A small contrastive image-text model, trained from scratch.
Training: soap at rate 0.0038, 6400 steps, batches of 128.
Rows from block 2 of the image encoder of a small contrastive image-text model, named by matrix and row number. Rows with one number belong to one neuron. Each number is 50 + 12 x the weight over its row's rms, rounded and kept within 0 to 99. All counts start at 0.
After each neuron's rows are labels from the 100 images, of 14976, where the neuron reaches its highest value: "colour at peak" is the nearest of a few named colours to the mean colour under the peak. Only what is clearly more common there than usual is listed. The data: photos with spoken descriptions (Open Images, Localized Narratives).
# fc1: MLP up (encoder.blocks.2.mlp.fc1.weight, 960x160), inputs 108-159
# fc2: MLP down (encoder.blocks.2.mlp.fc2.weight, 160x960, transposed), outputs 108-159

fc1.739:56 38 38 50 55 64 46 58 51 40 49 54 54 56 49 58 35 54 61 35 60 39 65 41 46 36 45 55 62 67 69 55 51 43 63 59 59 41 57 27 57 58 55 55 63 58 72 39 51 28 71 46
fc2.739:42 48 50 77 35 14 47 38 53 42 45 43 51 48 48 53 31 30 70 42 38 44 51 36 53 46 43 55 47 58 44 38 33 73 63 34 46 55 62 54 67 56 62 38 46 34 35 52 53 68 51 79
colour at peak: pink; white

fc1.281:30 37 73 39 76 60 59 61 49 55 53 85 59 43 44 73 34 53 52 55 61 49 65 63 60 40 31 71 64 38 39 51 54 51 60 38 58 49 56 46 57 61 39 31 40 59 24 66 49 48 47 67
fc2.281:55 44 61 43 56 49 37 15 42 47 45 40 53 31 40 42 41 66 31 49 74 56 64 66 46 68 54 55 49 57 35 44 55 50 58 46 28 63 51 46 60 63 53 58 50 33 41 70 46 58 39 49
colour at peak: cyan

fc1.390:27 59 51 56 41 42 62 56 68 32 42 27 59 59 33 47 62 44 57 37 61 30 62 44 54 82 42 48 44 41 48 62 34 58 33 39 33 25 59 51 64 30 46 52 42 36 52 32 45 53 49 40
fc2.390:44 69 54 63 54 53 60 57 34 53 53 56 37 32 51 37 37 55 44 48 52 40 71 64 46 39 52 43 66 33 40 39 49 28 60 62 67 54 63 63 48 29 39 83 41 62 74 39 43 42 55 53
colour at peak: cyan

fc1.263:50 61 54 45 43 68 52 50 21 38 47 58 44 44 69 46 58 30 52 28 62 62 41 63 38 61 30 65 74 48 55 31 44 61 61 41 34 60 45 61 77 52 44 32 67 49 49 46 46 48 42 49
fc2.263:59 39 57 30 51 27 44 47 57 68 48 63 28 33 44 51 48 47 39 47 54 64 61 39 56 54 51 44 59 38 61 30 52 50 51 38 29 68 74 49 45 44 68 43 44 56 41 45 46 54 61 37
colour at peak: black; cyan

fc1.45:51 81 27 46 67 53 37 51 56 72 34 55 50 47 72 48 50 53 30 45 54 51 39 56 43 54 56 50 60 59 45 54 45 60 35 51 59 53 39 46 67 38 37 46 44 48 38 61 40 51 43 75
fc2.45:50 56 41 51 51 38 74 53 50 54 45 30 47 67 44 50 58 48 44 59 58 59 65 67 51 60 54 54 56 34 41 38 44 67 56 63 70 49 67 36 62 42 69 42 42 44 44 56 37 64 63 53
colour at peak: yellow

fc1.374:73 29 44 37 39 53 30 56 48 38 68 54 69 56 42 45 50 46 71 16 46 48 39 72 41 34 44 44 38 53 39 46 53 48 57 44 66 51 48 37 60 50 48 61 28 53 49 73 44 60 48 48
fc2.374:65 46 60 52 49 53 38 37 30 66 40 43 68 47 62 49 44 48 54 81 23 40 49 69 27 40 39 58 35 48 74 59 39 44 43 57 50 43 42 60 52 64 69 43 52 49 68 48 37 56 73 56
colour at peak: brown

fc1.102:45 50 49 47 49 54 77 39 29 47 61 34 34 41 56 27 60 46 55 53 45 68 28 68 57 51 49 49 31 51 55 33 67 70 68 45 73 40 54 48 30 30 49 35 68 66 49 62 42 46 54 66
fc2.102:48 59 41 51 42 49 53 45 36 64 56 55 55 62 44 76 33 52 63 58 72 29 46 55 51 60 48 51 46 44 32 42 31 42 42 65 45 58 68 63 74 60 56 56 32 49 37 68 45 32 39 62
colour at peak: pink

fc1.228:23 52 35 48 55 58 47 62 55 52 59 64 53 34 41 52 49 70 41 47 51 70 53 58 56 47 67 69 34 39 41 52 45 66 26 38 72 55 55 61 58 42 55 82 45 57 41 41 32 23 44 49
fc2.228:49 51 46 50 41 56 62 42 35 68 51 36 75 41 64 87 58 15 53 64 50 39 44 49 60 52 49 58 55 50 50 31 51 57 46 62 57 34 43 56 53 36 55 43 47 37 42 57 54 32 41 55
colour at peak: white; pink

fc1.66:37 45 28 58 58 56 46 49 34 64 36 31 74 48 40 44 35 54 56 29 58 51 56 55 59 39 43 60 54 43 71 61 33 32 45 39 49 45 32 54 33 39 64 53 20 40 46 55 37 45 49 51
fc2.66:41 20 32 55 40 54 54 59 21 52 31 61 58 59 71 62 38 65 55 50 55 59 47 47 41 53 52 39 47 73 35 69 49 41 50 50 59 62 64 67 40 56 48 63 48 56 46 60 34 63 48 46
colour at peak: green

fc1.617:41 59 54 48 56 46 33 35 64 47 62 39 54 55 54 64 24 50 37 54 54 39 64 17 69 38 41 38 48 50 29 54 36 69 58 59 27 56 49 44 56 51 52 47 54 53 48 64 52 31 63 58
fc2.617:46 46 56 45 42 38 68 45 24 59 50 49 43 49 46 49 77 51 58 55 35 50 32 70 40 54 55 35 49 53 45 35 52 64 36 48 56 45 30 61 33 49 40 44 48 37 44 67 47 35 45 52
colour at peak: grey

fc1.401:48 46 48 37 50 31 24 64 49 48 47 37 56 49 44 46 56 52 46 33 43 57 55 85 39 48 62 31 55 58 48 49 47 59 57 44 50 71 32 51 58 65 56 64 38 66 59 18 30 40 15 51
fc2.401:68 48 45 46 39 50 62 73 40 66 43 36 15 43 58 45 75 58 39 63 47 36 44 34 45 74 42 76 62 41 48 45 66 52 51 34 41 53 45 41 52 48 61 33 47 38 58 22 68 47 39 37
colour at peak: green

fc1.440:35 73 49 56 49 53 74 64 14 43 43 68 42 39 36 58 60 39 39 64 47 50 37 49 53 42 52 70 55 57 56 54 71 50 70 48 56 47 26 50 60 51 58 39 54 27 72 66 65 52 46 63
fc2.440:52 59 50 58 28 68 34 52 56 65 42 40 41 51 53 66 53 79 39 38 68 58 40 57 44 53 36 58 44 32 46 35 28 53 63 43 56 31 56 47 44 52 44 44 39 61 68 39 46 63 52 51
colour at peak: pink

fc1.725:37 51 55 37 43 42 40 54 46 63 61 42 69 57 52 52 55 60 47 44 57 56 64 89 66 40 50 55 26 57 37 55 50 54 33 29 43 65 58 42 44 47 53 60 54 36 44 59 59 45 63 57
fc2.725:66 52 35 64 59 36 60 27 39 38 56 53 75 62 61 34 46 53 44 51 51 44 75 47 44 55 44 38 46 48 68 61 52 49 50 63 63 29 58 32 38 57 62 36 40 59 47 42 46 39 41 55
colour at peak: yellow; orange

fc1.382:52 36 47 40 47 50 67 59 25 68 65 58 58 47 68 52 53 42 65 28 45 47 81 68 51 48 36 82 49 44 55 55 44 44 70 35 47 45 63 70 61 66 59 54 55 45 40 51 43 59 63 62
fc2.382:54 48 65 34 62 31 67 32 49 32 55 64 40 40 53 40 51 51 45 50 83 61 48 32 39 48 44 45 51 45 48 55 51 63 60 59 42 37 57 34 64 50 61 54 57 30 53 50 52 47 33 45
colour at peak: blue

fc1.483:49 36 48 70 75 54 78 29 40 52 64 73 47 48 41 49 47 43 34 46 64 49 31 36 62 43 63 51 43 50 41 29 41 52 69 41 48 62 48 57 41 49 31 38 56 64 40 60 65 58 44 36
fc2.483:37 42 79 58 41 53 61 57 63 61 39 56 47 65 38 39 50 20 51 50 41 40 24 38 54 59 74 68 54 40 56 52 40 40 38 24 54 54 47 44 43 55 61 44 60 52 49 47 46 31 42 39
colour at peak: blue

fc1.72:43 33 45 72 36 32 71 54 39 68 39 55 47 33 66 49 52 56 30 35 58 51 45 41 51 34 36 40 60 52 64 35 44 33 47 47 42 47 34 48 70 60 70 53 41 55 83 38 54 55 66 58
fc2.72:56 23 56 50 53 58 51 47 29 48 44 37 67 25 43 49 28 48 59 56 28 61 73 66 44 70 43 48 68 54 57 47 29 46 47 59 54 34 73 49 32 53 60 51 66 57 52 52 46 82 66 68
colour at peak: pink

fc1.69:49 67 51 51 60 49 56 50 60 33 48 33 61 56 03 44 63 48 30 46 52 41 57 54 44 34 45 63 46 36 52 52 56 41 61 47 42 52 35 38 39 54 48 25 55 27 47 52 50 42 62 32
fc2.69:52 55 69 68 82 70 39 64 30 43 41 39 46 52 60 33 52 47 62 50 62 45 40 44 80 64 45 54 34 48 31 55 31 57 42 41 40 43 41 44 53 66 38 46 49 55 30 64 37 51 53 26
colour at peak: brown

fc1.34:53 58 69 70 80 39 39 52 54 41 49 52 65 61 41 51 46 63 38 57 50 49 47 59 40 29 53 47 55 61 41 58 55 55 27 42 65 52 41 61 52 58 45 49 50 67 46 23 31 47 64 41
fc2.34:59 53 55 43 40 38 46 62 39 45 53 57 64 42 47 61 37 56 50 57 68 60 43 44 58 66 43 48 62 33 46 42 44 44 51 57 52 58 39 46 53 48 39 54 43 65 37 42 60 41 38 33
colour at peak: green

fc1.345:49 72 44 41 50 44 49 36 40 56 42 49 50 49 31 56 54 56 58 44 33 57 55 43 37 37 55 60 64 46 22 42 42 46 64 70 42 50 54 46 53 31 42 49 46 42 38 46 51 44 48 50
fc2.345:60 31 57 60 42 23 42 62 51 59 63 61 59 56 42 64 51 63 39 47 42 46 60 44 63 54 51 30 53 25 57 42 31 40 57 44 59 53 54 55 52 54 29 55 49 40 58 61 46 60 51 72
colour at peak: grey

fc1.277:63 55 43 60 56 62 56 46 65 40 30 43 58 25 55 74 34 61 38 52 37 60 50 50 65 71 40 60 37 41 43 45 60 48 44 30 41 65 55 53 32 38 34 38 63 40 58 78 21 33 43 44
fc2.277:32 39 49 50 54 70 27 77 75 37 16 62 46 47 53 60 42 54 63 44 55 51 56 65 63 66 48 58 67 58 66 34 46 28 43 55 54 49 37 56 56 64 38 70 61 53 57 36 51 50 56 62
colour at peak: cyan

fc1.561:48 51 45 39 66 29 53 47 36 51 43 37 50 50 42 54 56 66 74 61 20 39 41 67 37 39 30 40 57 43 66 36 44 47 53 44 55 44 42 39 57 34 39 41 37 57 55 64 60 45 24 46
fc2.561:70 49 47 59 51 52 52 15 56 31 30 43 61 52 47 41 57 49 40 41 47 54 40 39 50 36 59 52 76 49 67 40 54 63 51 71 51 64 43 56 63 61 47 34 48 37 52 55 42 59 37 48
colour at peak: white; pink

fc1.216:43 23 38 42 56 52 50 42 36 28 50 69 86 55 58 34 43 64 55 53 58 40 39 39 55 61 66 29 47 45 54 44 56 45 62 46 40 36 50 69 43 60 62 77 30 46 65 54 50 55 45 39
fc2.216:24 50 41 67 55 36 56 38 66 52 53 30 52 52 55 64 69 63 58 51 49 80 52 62 34 50 52 43 46 62 49 32 42 34 49 30 37 50 43 53 39 31 46 53 40 42 41 69 36 40 61 67
colour at peak: green

fc1.327:69 32 56 50 40 56 47 32 36 56 60 50 62 68 40 69 42 51 54 34 37 53 34 43 72 53 60 44 52 38 48 40 54 46 48 28 51 53 55 42 37 41 30 38 58 41 37 47 38 42 32 41
fc2.327:60 47 53 40 71 54 63 55 42 33 51 38 60 29 50 50 51 61 41 61 67 34 58 42 47 50 35 40 47 46 72 46 38 46 49 49 35 38 44 28 53 85 54 47 73 39 54 34 39 36 45 56
colour at peak: brown

fc1.606:55 53 62 33 51 31 56 54 35 60 76 61 46 44 47 48 38 66 43 45 60 63 53 34 57 42 65 64 42 55 37 46 27 38 57 43 61 51 50 38 46 46 49 39 59 33 45 42 50 47 34 73
fc2.606:40 46 59 39 45 73 70 55 70 46 49 46 60 53 58 54 29 26 57 51 43 68 69 29 58 49 54 72 64 44 59 66 24 62 72 48 58 54 56 66 57 58 37 27 39 85 37 52 57 42 52 70
colour at peak: pink

fc1.745:50 58 50 64 48 50 53 45 54 50 54 64 53 81 32 58 46 71 59 56 37 44 47 51 64 58 47 33 45 40 37 47 35 51 50 80 44 56 37 31 44 56 41 54 50 53 36 49 63 33 67 73
fc2.745:50 43 70 24 58 53 29 47 52 59 64 65 39 78 59 45 47 46 49 57 59 84 55 56 55 32 61 62 35 25 40 25 44 47 61 52 68 40 51 58 65 45 46 48 62 72 58 51 37 55 52 57
colour at peak: brown

fc1.702:48 36 44 55 63 65 46 44 41 52 37 48 49 61 56 18 53 42 73 32 61 48 67 69 38 38 59 41 43 18 29 47 58 62 28 54 54 48 54 53 36 48 38 44 34 42 42 48 57 44 42 31
fc2.702:55 44 54 62 50 46 42 72 28 56 45 62 38 43 56 47 53 30 49 56 57 62 41 48 49 64 49 54 47 58 49 51 43 37 64 88 65 35 44 56 46 37 39 40 46 37 62 67 53 65 30 43
colour at peak: yellow

fc1.442:57 60 26 48 71 49 66 24 35 42 62 46 50 51 54 26 43 65 56 51 59 43 57 57 42 56 39 41 62 45 64 44 53 42 36 26 65 40 27 46 34 32 57 60 41 34 65 59 40 55 38 38
fc2.442:34 52 35 52 64 30 54 61 44 46 39 35 57 39 63 47 29 82 65 55 46 55 42 34 47 32 44 38 55 40 37 40 64 53 58 73 43 41 65 54 39 55 40 40 57 59 34 29 63 58 51 50
colour at peak: green

fc1.460:42 60 59 63 34 52 44 47 33 55 46 48 52 56 69 78 50 56 51 53 60 40 70 50 69 83 61 43 47 54 50 45 55 27 49 59 15 80 57 68 43 54 46 36 44 47 63 38 43 41 43 45
fc2.460:39 51 42 67 61 49 55 28 50 36 55 38 32 53 29 47 46 53 65 40 65 40 35 56 55 49 68 53 54 29 60 44 60 67 38 51 56 64 24 30 54 67 47 50 47 54 61 58 41 67 64 76
colour at peak: green

fc1.136:40 64 52 44 54 53 55 68 40 48 35 48 53 44 56 45 50 38 26 45 34 60 31 52 42 48 68 49 30 66 40 64 37 41 46 46 52 59 33 34 35 40 52 61 53 55 48 51 55 42 62 32
fc2.136:53 59 44 61 53 58 56 52 54 41 36 44 33 21 45 52 57 42 79 58 38 50 52 39 45 61 41 81 39 71 58 48 62 48 74 45 37 35 72 62 57 35 29 53 43 44 34 48 46 34 51 65
colour at peak: cyan

fc1.103:66 56 34 55 55 48 38 54 43 80 22 59 54 29 66 48 52 60 60 26 63 50 50 41 44 62 56 40 65 29 51 60 55 61 36 44 54 46 63 49 41 45 51 44 39 54 61 65 52 44 59 55
fc2.103:49 40 32 53 66 40 70 47 56 48 55 62 71 52 48 51 62 21 66 54 53 57 41 53 73 47 44 45 29 43 44 49 52 67 23 68 51 43 69 65 44 47 38 66 60 45 44 37 58 37 45 51
colour at peak: cyan

fc1.626:53 26 44 55 28 69 57 53 30 40 49 45 58 68 57 62 39 77 59 48 29 57 67 49 54 40 48 37 27 69 59 63 50 59 36 35 36 55 54 42 23 44 42 40 43 36 72 59 36 47 25 63
fc2.626:47 35 60 53 58 61 61 61 62 32 49 64 45 49 49 42 42 55 40 56 25 59 47 39 56 59 58 77 59 28 47 46 69 30 50 64 53 68 48 37 27 58 69 50 52 64 57 62 39 37 34 54
colour at peak: white; pink

fc1.58:56 58 61 50 54 41 46 27 62 18 40 44 28 38 33 35 61 65 40 48 47 34 38 72 54 43 46 26 48 59 43 48 51 49 50 59 63 61 58 61 55 55 69 54 51 51 49 50 51 44 47 59
fc2.58:50 41 78 38 44 63 47 41 47 54 36 58 66 63 54 50 37 57 45 63 43 61 55 52 64 56 63 43 43 18 33 40 53 61 55 48 53 54 28 47 65 71 34 52 42 37 53 45 55 53 39 39
colour at peak: pink; white

fc1.740:49 39 29 45 57 58 44 48 32 49 60 41 57 56 46 51 39 71 59 20 34 55 47 33 49 46 44 42 48 34 41 51 64 70 48 41 48 57 40 28 38 53 57 48 48 25 41 64 51 42 48 37
fc2.740:36 39 55 66 33 50 55 44 46 39 59 71 46 40 62 69 54 72 39 76 68 36 55 50 60 44 60 54 60 45 45 54 47 23 41 74 23 65 56 57 35 40 71 42 50 48 71 51 45 51 58 70
colour at peak: yellow

fc1.162:52 57 65 53 59 45 55 65 55 34 28 33 49 51 53 69 42 17 44 31 63 41 50 38 48 73 63 52 36 32 50 66 44 51 45 46 40 58 42 55 57 37 34 77 52 58 61 37 47 34 63 32
fc2.162:66 56 34 59 63 34 49 65 51 53 33 75 35 52 78 40 45 44 57 56 38 50 17 49 43 61 46 58 28 48 72 60 61 50 41 44 47 26 40 52 47 50 60 69 40 60 64 58 61 54 45 40
colour at peak: cyan

fc1.446:51 40 55 71 44 36 32 44 74 45 56 45 43 55 65 46 48 51 54 44 57 66 56 52 52 38 52 74 62 46 54 39 67 52 37 61 42 50 76 50 53 38 71 60 48 46 64 45 42 72 68 35
fc2.446:46 53 84 35 39 80 34 48 56 63 53 58 54 48 37 29 44 48 54 44 55 44 58 71 72 36 39 44 67 36 71 58 52 44 53 65 62 52 52 61 36 64 55 37 58 55 41 53 55 51 39 54
colour at peak: white; cyan

fc1.384:54 43 43 44 76 34 40 43 50 37 25 53 54 59 45 44 66 49 45 67 49 55 57 62 50 55 54 54 55 45 41 43 38 73 52 74 58 59 28 72 49 50 62 59 36 57 39 47 55 46 67 44
fc2.384:62 43 62 59 43 47 34 61 54 62 28 27 59 42 51 51 54 47 49 44 55 45 40 69 45 67 41 53 66 58 44 22 46 43 48 55 47 53 62 51 35 75 45 66 45 50 30 59 38 58 54 41
colour at peak: green

fc1.242:53 47 47 26 40 53 35 71 43 50 47 53 37 67 35 44 45 49 52 32 51 48 34 69 67 41 49 42 59 70 32 36 55 53 62 63 67 55 59 51 41 34 45 38 74 70 63 63 34 35 41 79
fc2.242:58 37 67 38 37 41 55 53 41 36 43 46 61 62 35 50 43 50 49 51 49 40 42 49 52 47 49 38 76 38 65 61 46 47 34 64 35 69 49 41 48 47 61 50 48 49 51 43 36 72 73 37
colour at peak: black

fc1.133:56 49 51 69 28 57 44 46 63 47 44 28 71 53 53 25 70 55 55 46 36 44 31 41 30 39 32 39 32 41 57 58 49 49 41 32 35 16 42 36 46 67 37 63 53 62 29 52 32 45 67 58
fc2.133:54 61 36 46 41 50 61 49 41 42 72 74 63 59 50 43 57 59 36 46 62 59 27 46 47 43 60 47 70 49 63 68 29 53 30 21 73 39 51 51 69 64 42 59 57 46 64 47 66 60 50 77
colour at peak: yellow; pink

fc1.564:54 47 56 66 55 56 55 45 39 53 69 48 54 49 67 36 52 67 43 55 49 54 52 42 65 67 20 70 32 58 48 36 48 61 50 46 66 61 58 70 62 38 51 38 55 66 51 41 69 53 34 46
fc2.564:54 47 49 66 58 34 46 65 58 35 31 47 27 52 43 37 74 44 68 62 46 44 49 35 59 55 66 38 70 47 69 51 53 52 58 37 55 48 25 51 68 43 49 42 77 61 49 57 51 62 53 53
colour at peak: grey

fc1.260:46 56 80 37 43 48 45 38 68 38 51 51 50 38 55 59 38 43 59 31 62 48 52 60 49 38 43 44 46 58 36 59 35 47 44 35 52 60 37 40 57 66 55 42 55 60 74 52 57 42 58 71
fc2.260:60 41 46 43 56 73 52 51 43 52 52 29 50 45 73 54 40 42 64 49 59 48 46 38 46 55 63 47 32 44 67 47 56 44 71 59 74 45 31 70 56 52 51 54 34 47 48 71 52 40 38 31
colour at peak: brown

fc1.588:46 46 37 29 53 38 41 38 51 58 54 58 36 39 47 48 51 58 42 26 61 31 50 28 36 66 26 55 72 57 29 35 54 75 38 31 46 46 52 38 47 46 45 73 65 64 59 47 49 47 48 46
fc2.588:67 64 44 59 60 55 61 59 38 33 38 52 49 34 43 50 54 55 48 44 52 73 66 40 41 54 64 46 43 42 41 22 56 31 82 52 57 48 54 50 47 48 36 71 40 50 54 57 65 38 49 63
colour at peak: white; pink

fc1.355:45 51 44 56 52 48 62 50 44 37 51 27 56 23 57 73 48 43 37 43 44 45 42 57 66 70 55 65 83 56 44 45 57 18 58 53 39 52 84 60 48 52 34 50 47 62 71 66 34 54 61 32
fc2.355:48 52 45 57 45 36 41 45 30 43 40 57 51 39 44 33 56 54 58 63 61 70 49 48 22 30 68 54 48 34 50 76 60 66 45 64 37 45 42 58 42 56 52 43 25 27 43 33 57 43 55 50
colour at peak: cyan

fc1.636:41 44 58 55 57 59 42 42 40 60 33 38 57 58 36 52 47 57 58 45 43 60 15 52 44 44 28 50 33 25 52 58 40 61 58 53 50 64 48 40 57 66 59 47 39 51 56 69 60 33 64 44
fc2.636:68 65 25 49 52 51 64 62 45 42 48 63 42 62 55 31 67 44 22 61 76 60 62 60 53 68 52 41 55 56 54 64 43 61 57 47 61 43 55 48 34 30 49 67 52 54 35 29 61 57 47 53
colour at peak: brown

fc1.764:42 23 36 71 55 57 62 54 62 47 36 53 44 70 47 50 39 64 41 25 41 50 44 47 51 39 69 53 60 72 34 60 33 67 64 52 59 42 51 41 29 55 28 39 46 60 46 57 45 56 66 57
fc2.764:61 54 53 36 40 53 54 65 53 45 42 57 57 57 84 35 45 56 44 52 35 62 74 65 42 59 64 51 63 56 61 50 47 44 69 51 26 54 59 21 68 43 50 59 43 51 58 44 55 47 34 50
colour at peak: grey

fc1.319:47 50 70 45 50 67 66 58 53 50 70 80 61 70 31 47 46 47 51 38 41 46 62 35 55 54 46 35 36 74 70 23 51 34 56 46 58 51 63 47 41 50 32 54 40 45 50 40 52 55 63 53
fc2.319:17 42 47 51 63 64 35 56 50 52 41 64 79 65 67 54 27 66 36 67 53 66 55 65 54 32 41 37 53 50 47 58 61 39 65 36 29 28 59 52 39 63 55 53 69 45 62 64 66 43 26 37
colour at peak: grey

fc1.590:50 33 79 53 70 39 64 38 32 47 54 61 61 54 49 54 45 61 49 46 45 71 46 52 47 46 50 61 30 56 40 50 30 61 48 40 53 37 58 45 64 65 50 37 64 53 76 45 44 54 57 55
fc2.590:55 50 57 50 62 56 66 64 49 39 30 58 54 62 71 42 16 74 68 41 47 62 49 57 45 70 64 69 53 33 57 59 27 65 50 53 58 53 42 36 43 45 32 24 45 41 53 43 27 34 43 25
colour at peak: blue; purple

fc1.724:71 45 40 44 45 49 72 52 50 35 44 69 43 51 62 62 27 74 65 38 69 62 45 50 55 62 24 68 48 38 35 24 52 53 37 51 73 34 37 31 46 42 56 47 56 31 50 45 22 52 56 72
fc2.724:52 47 46 22 49 72 65 48 39 53 43 43 58 44 52 68 47 55 49 44 44 57 55 55 39 52 78 50 41 62 67 57 47 44 47 43 52 72 31 33 63 47 50 54 32 36 41 28 54 54 69 63
colour at peak: pink

fc1.385:36 61 72 84 66 39 51 58 42 47 66 57 40 51 41 44 60 58 46 33 50 47 43 30 49 48 55 55 38 44 44 66 46 41 52 47 64 53 46 37 48 52 57 52 63 43 76 59 48 20 36 36
fc2.385:65 51 48 50 69 59 49 41 43 58 43 51 53 49 26 60 34 45 46 45 79 68 54 38 78 50 30 53 51 34 70 40 48 65 57 45 72 41 44 62 37 56 56 60 48 38 25 37 41 59 55 64
colour at peak: red; orange

fc1.364:53 42 47 52 43 41 41 47 34 61 27 35 53 37 52 31 55 72 53 47 33 70 50 61 14 49 47 48 65 54 59 70 24 58 62 62 37 58 60 50 51 53 57 44 65 61 41 84 55 41 69 58
fc2.364:47 43 32 56 26 29 54 40 48 54 48 57 49 51 38 51 56 40 44 62 39 48 37 40 47 61 53 88 34 50 51 67 33 37 42 57 47 42 44 60 71 57 33 45 51 60 53 64 75 35 36 48
colour at peak: white

fc1.649:21 38 46 28 36 54 31 63 40 47 37 47 51 61 23 44 56 56 49 55 45 53 65 57 43 64 46 60 45 46 37 55 74 46 58 80 49 53 53 42 69 51 47 30 60 45 40 47 43 41 51 63
fc2.649:48 40 46 44 50 41 69 56 35 29 54 45 38 58 62 38 40 70 42 20 40 57 40 51 52 61 73 60 37 39 44 32 45 38 49 49 40 54 34 67 54 51 61 50 59 67 58 47 42 59 53 64
colour at peak: brown

fc1.104:35 59 47 46 49 42 50 64 51 38 59 57 60 67 76 67 35 19 50 41 34 75 49 57 37 27 58 48 40 47 36 47 51 65 64 40 37 57 64 68 47 65 43 43 59 48 56 50 65 52 34 46
fc2.104:46 58 63 41 56 32 48 33 76 36 54 59 67 42 55 67 52 49 59 40 48 73 66 41 31 40 52 73 46 66 44 37 49 38 51 34 46 35 43 41 42 54 59 69 60 35 43 50 46 40 59 43
colour at peak: grey

fc1.449:42 51 74 43 47 57 65 45 62 35 45 37 62 39 54 30 58 57 53 46 34 39 49 42 57 49 58 73 40 47 30 45 33 57 40 49 63 53 39 51 36 41 55 50 51 59 47 33 33 40 74 44
fc2.449:51 50 41 25 80 52 39 83 48 62 52 75 57 62 47 52 61 36 35 57 44 55 55 56 45 70 43 36 45 77 59 25 42 62 49 60 44 53 59 50 60 35 25 59 59 23 59 53 68 57 59 22
colour at peak: grey

fc1.42:68 52 32 39 35 56 60 64 35 41 37 25 43 48 45 43 56 67 40 45 49 36 28 51 42 46 64 27 71 50 49 51 80 56 47 63 50 60 25 57 49 43 52 68 43 31 45 63 31 36 67 40
fc2.42:45 24 50 53 37 59 56 42 58 23 53 45 38 50 62 53 45 62 56 17 62 37 52 37 48 66 50 60 54 51 50 60 52 48 55 48 43 32 34 59 43 66 35 54 49 50 52 51 43 37 32 44
colour at peak: white

fc1.204:38 35 64 37 56 40 54 46 31 64 75 62 42 50 49 61 63 55 50 46 58 49 40 57 36 50 47 49 51 61 42 43 29 37 54 50 30 58 54 62 56 43 45 54 43 56 43 48 40 47 62 54
fc2.204:63 56 57 29 36 48 46 42 45 46 35 50 66 65 59 57 42 65 43 35 65 52 56 32 62 49 31 63 49 64 49 39 31 45 39 54 51 44 37 41 44 77 66 57 48 58 54 48 48 50 70 32
colour at peak: grey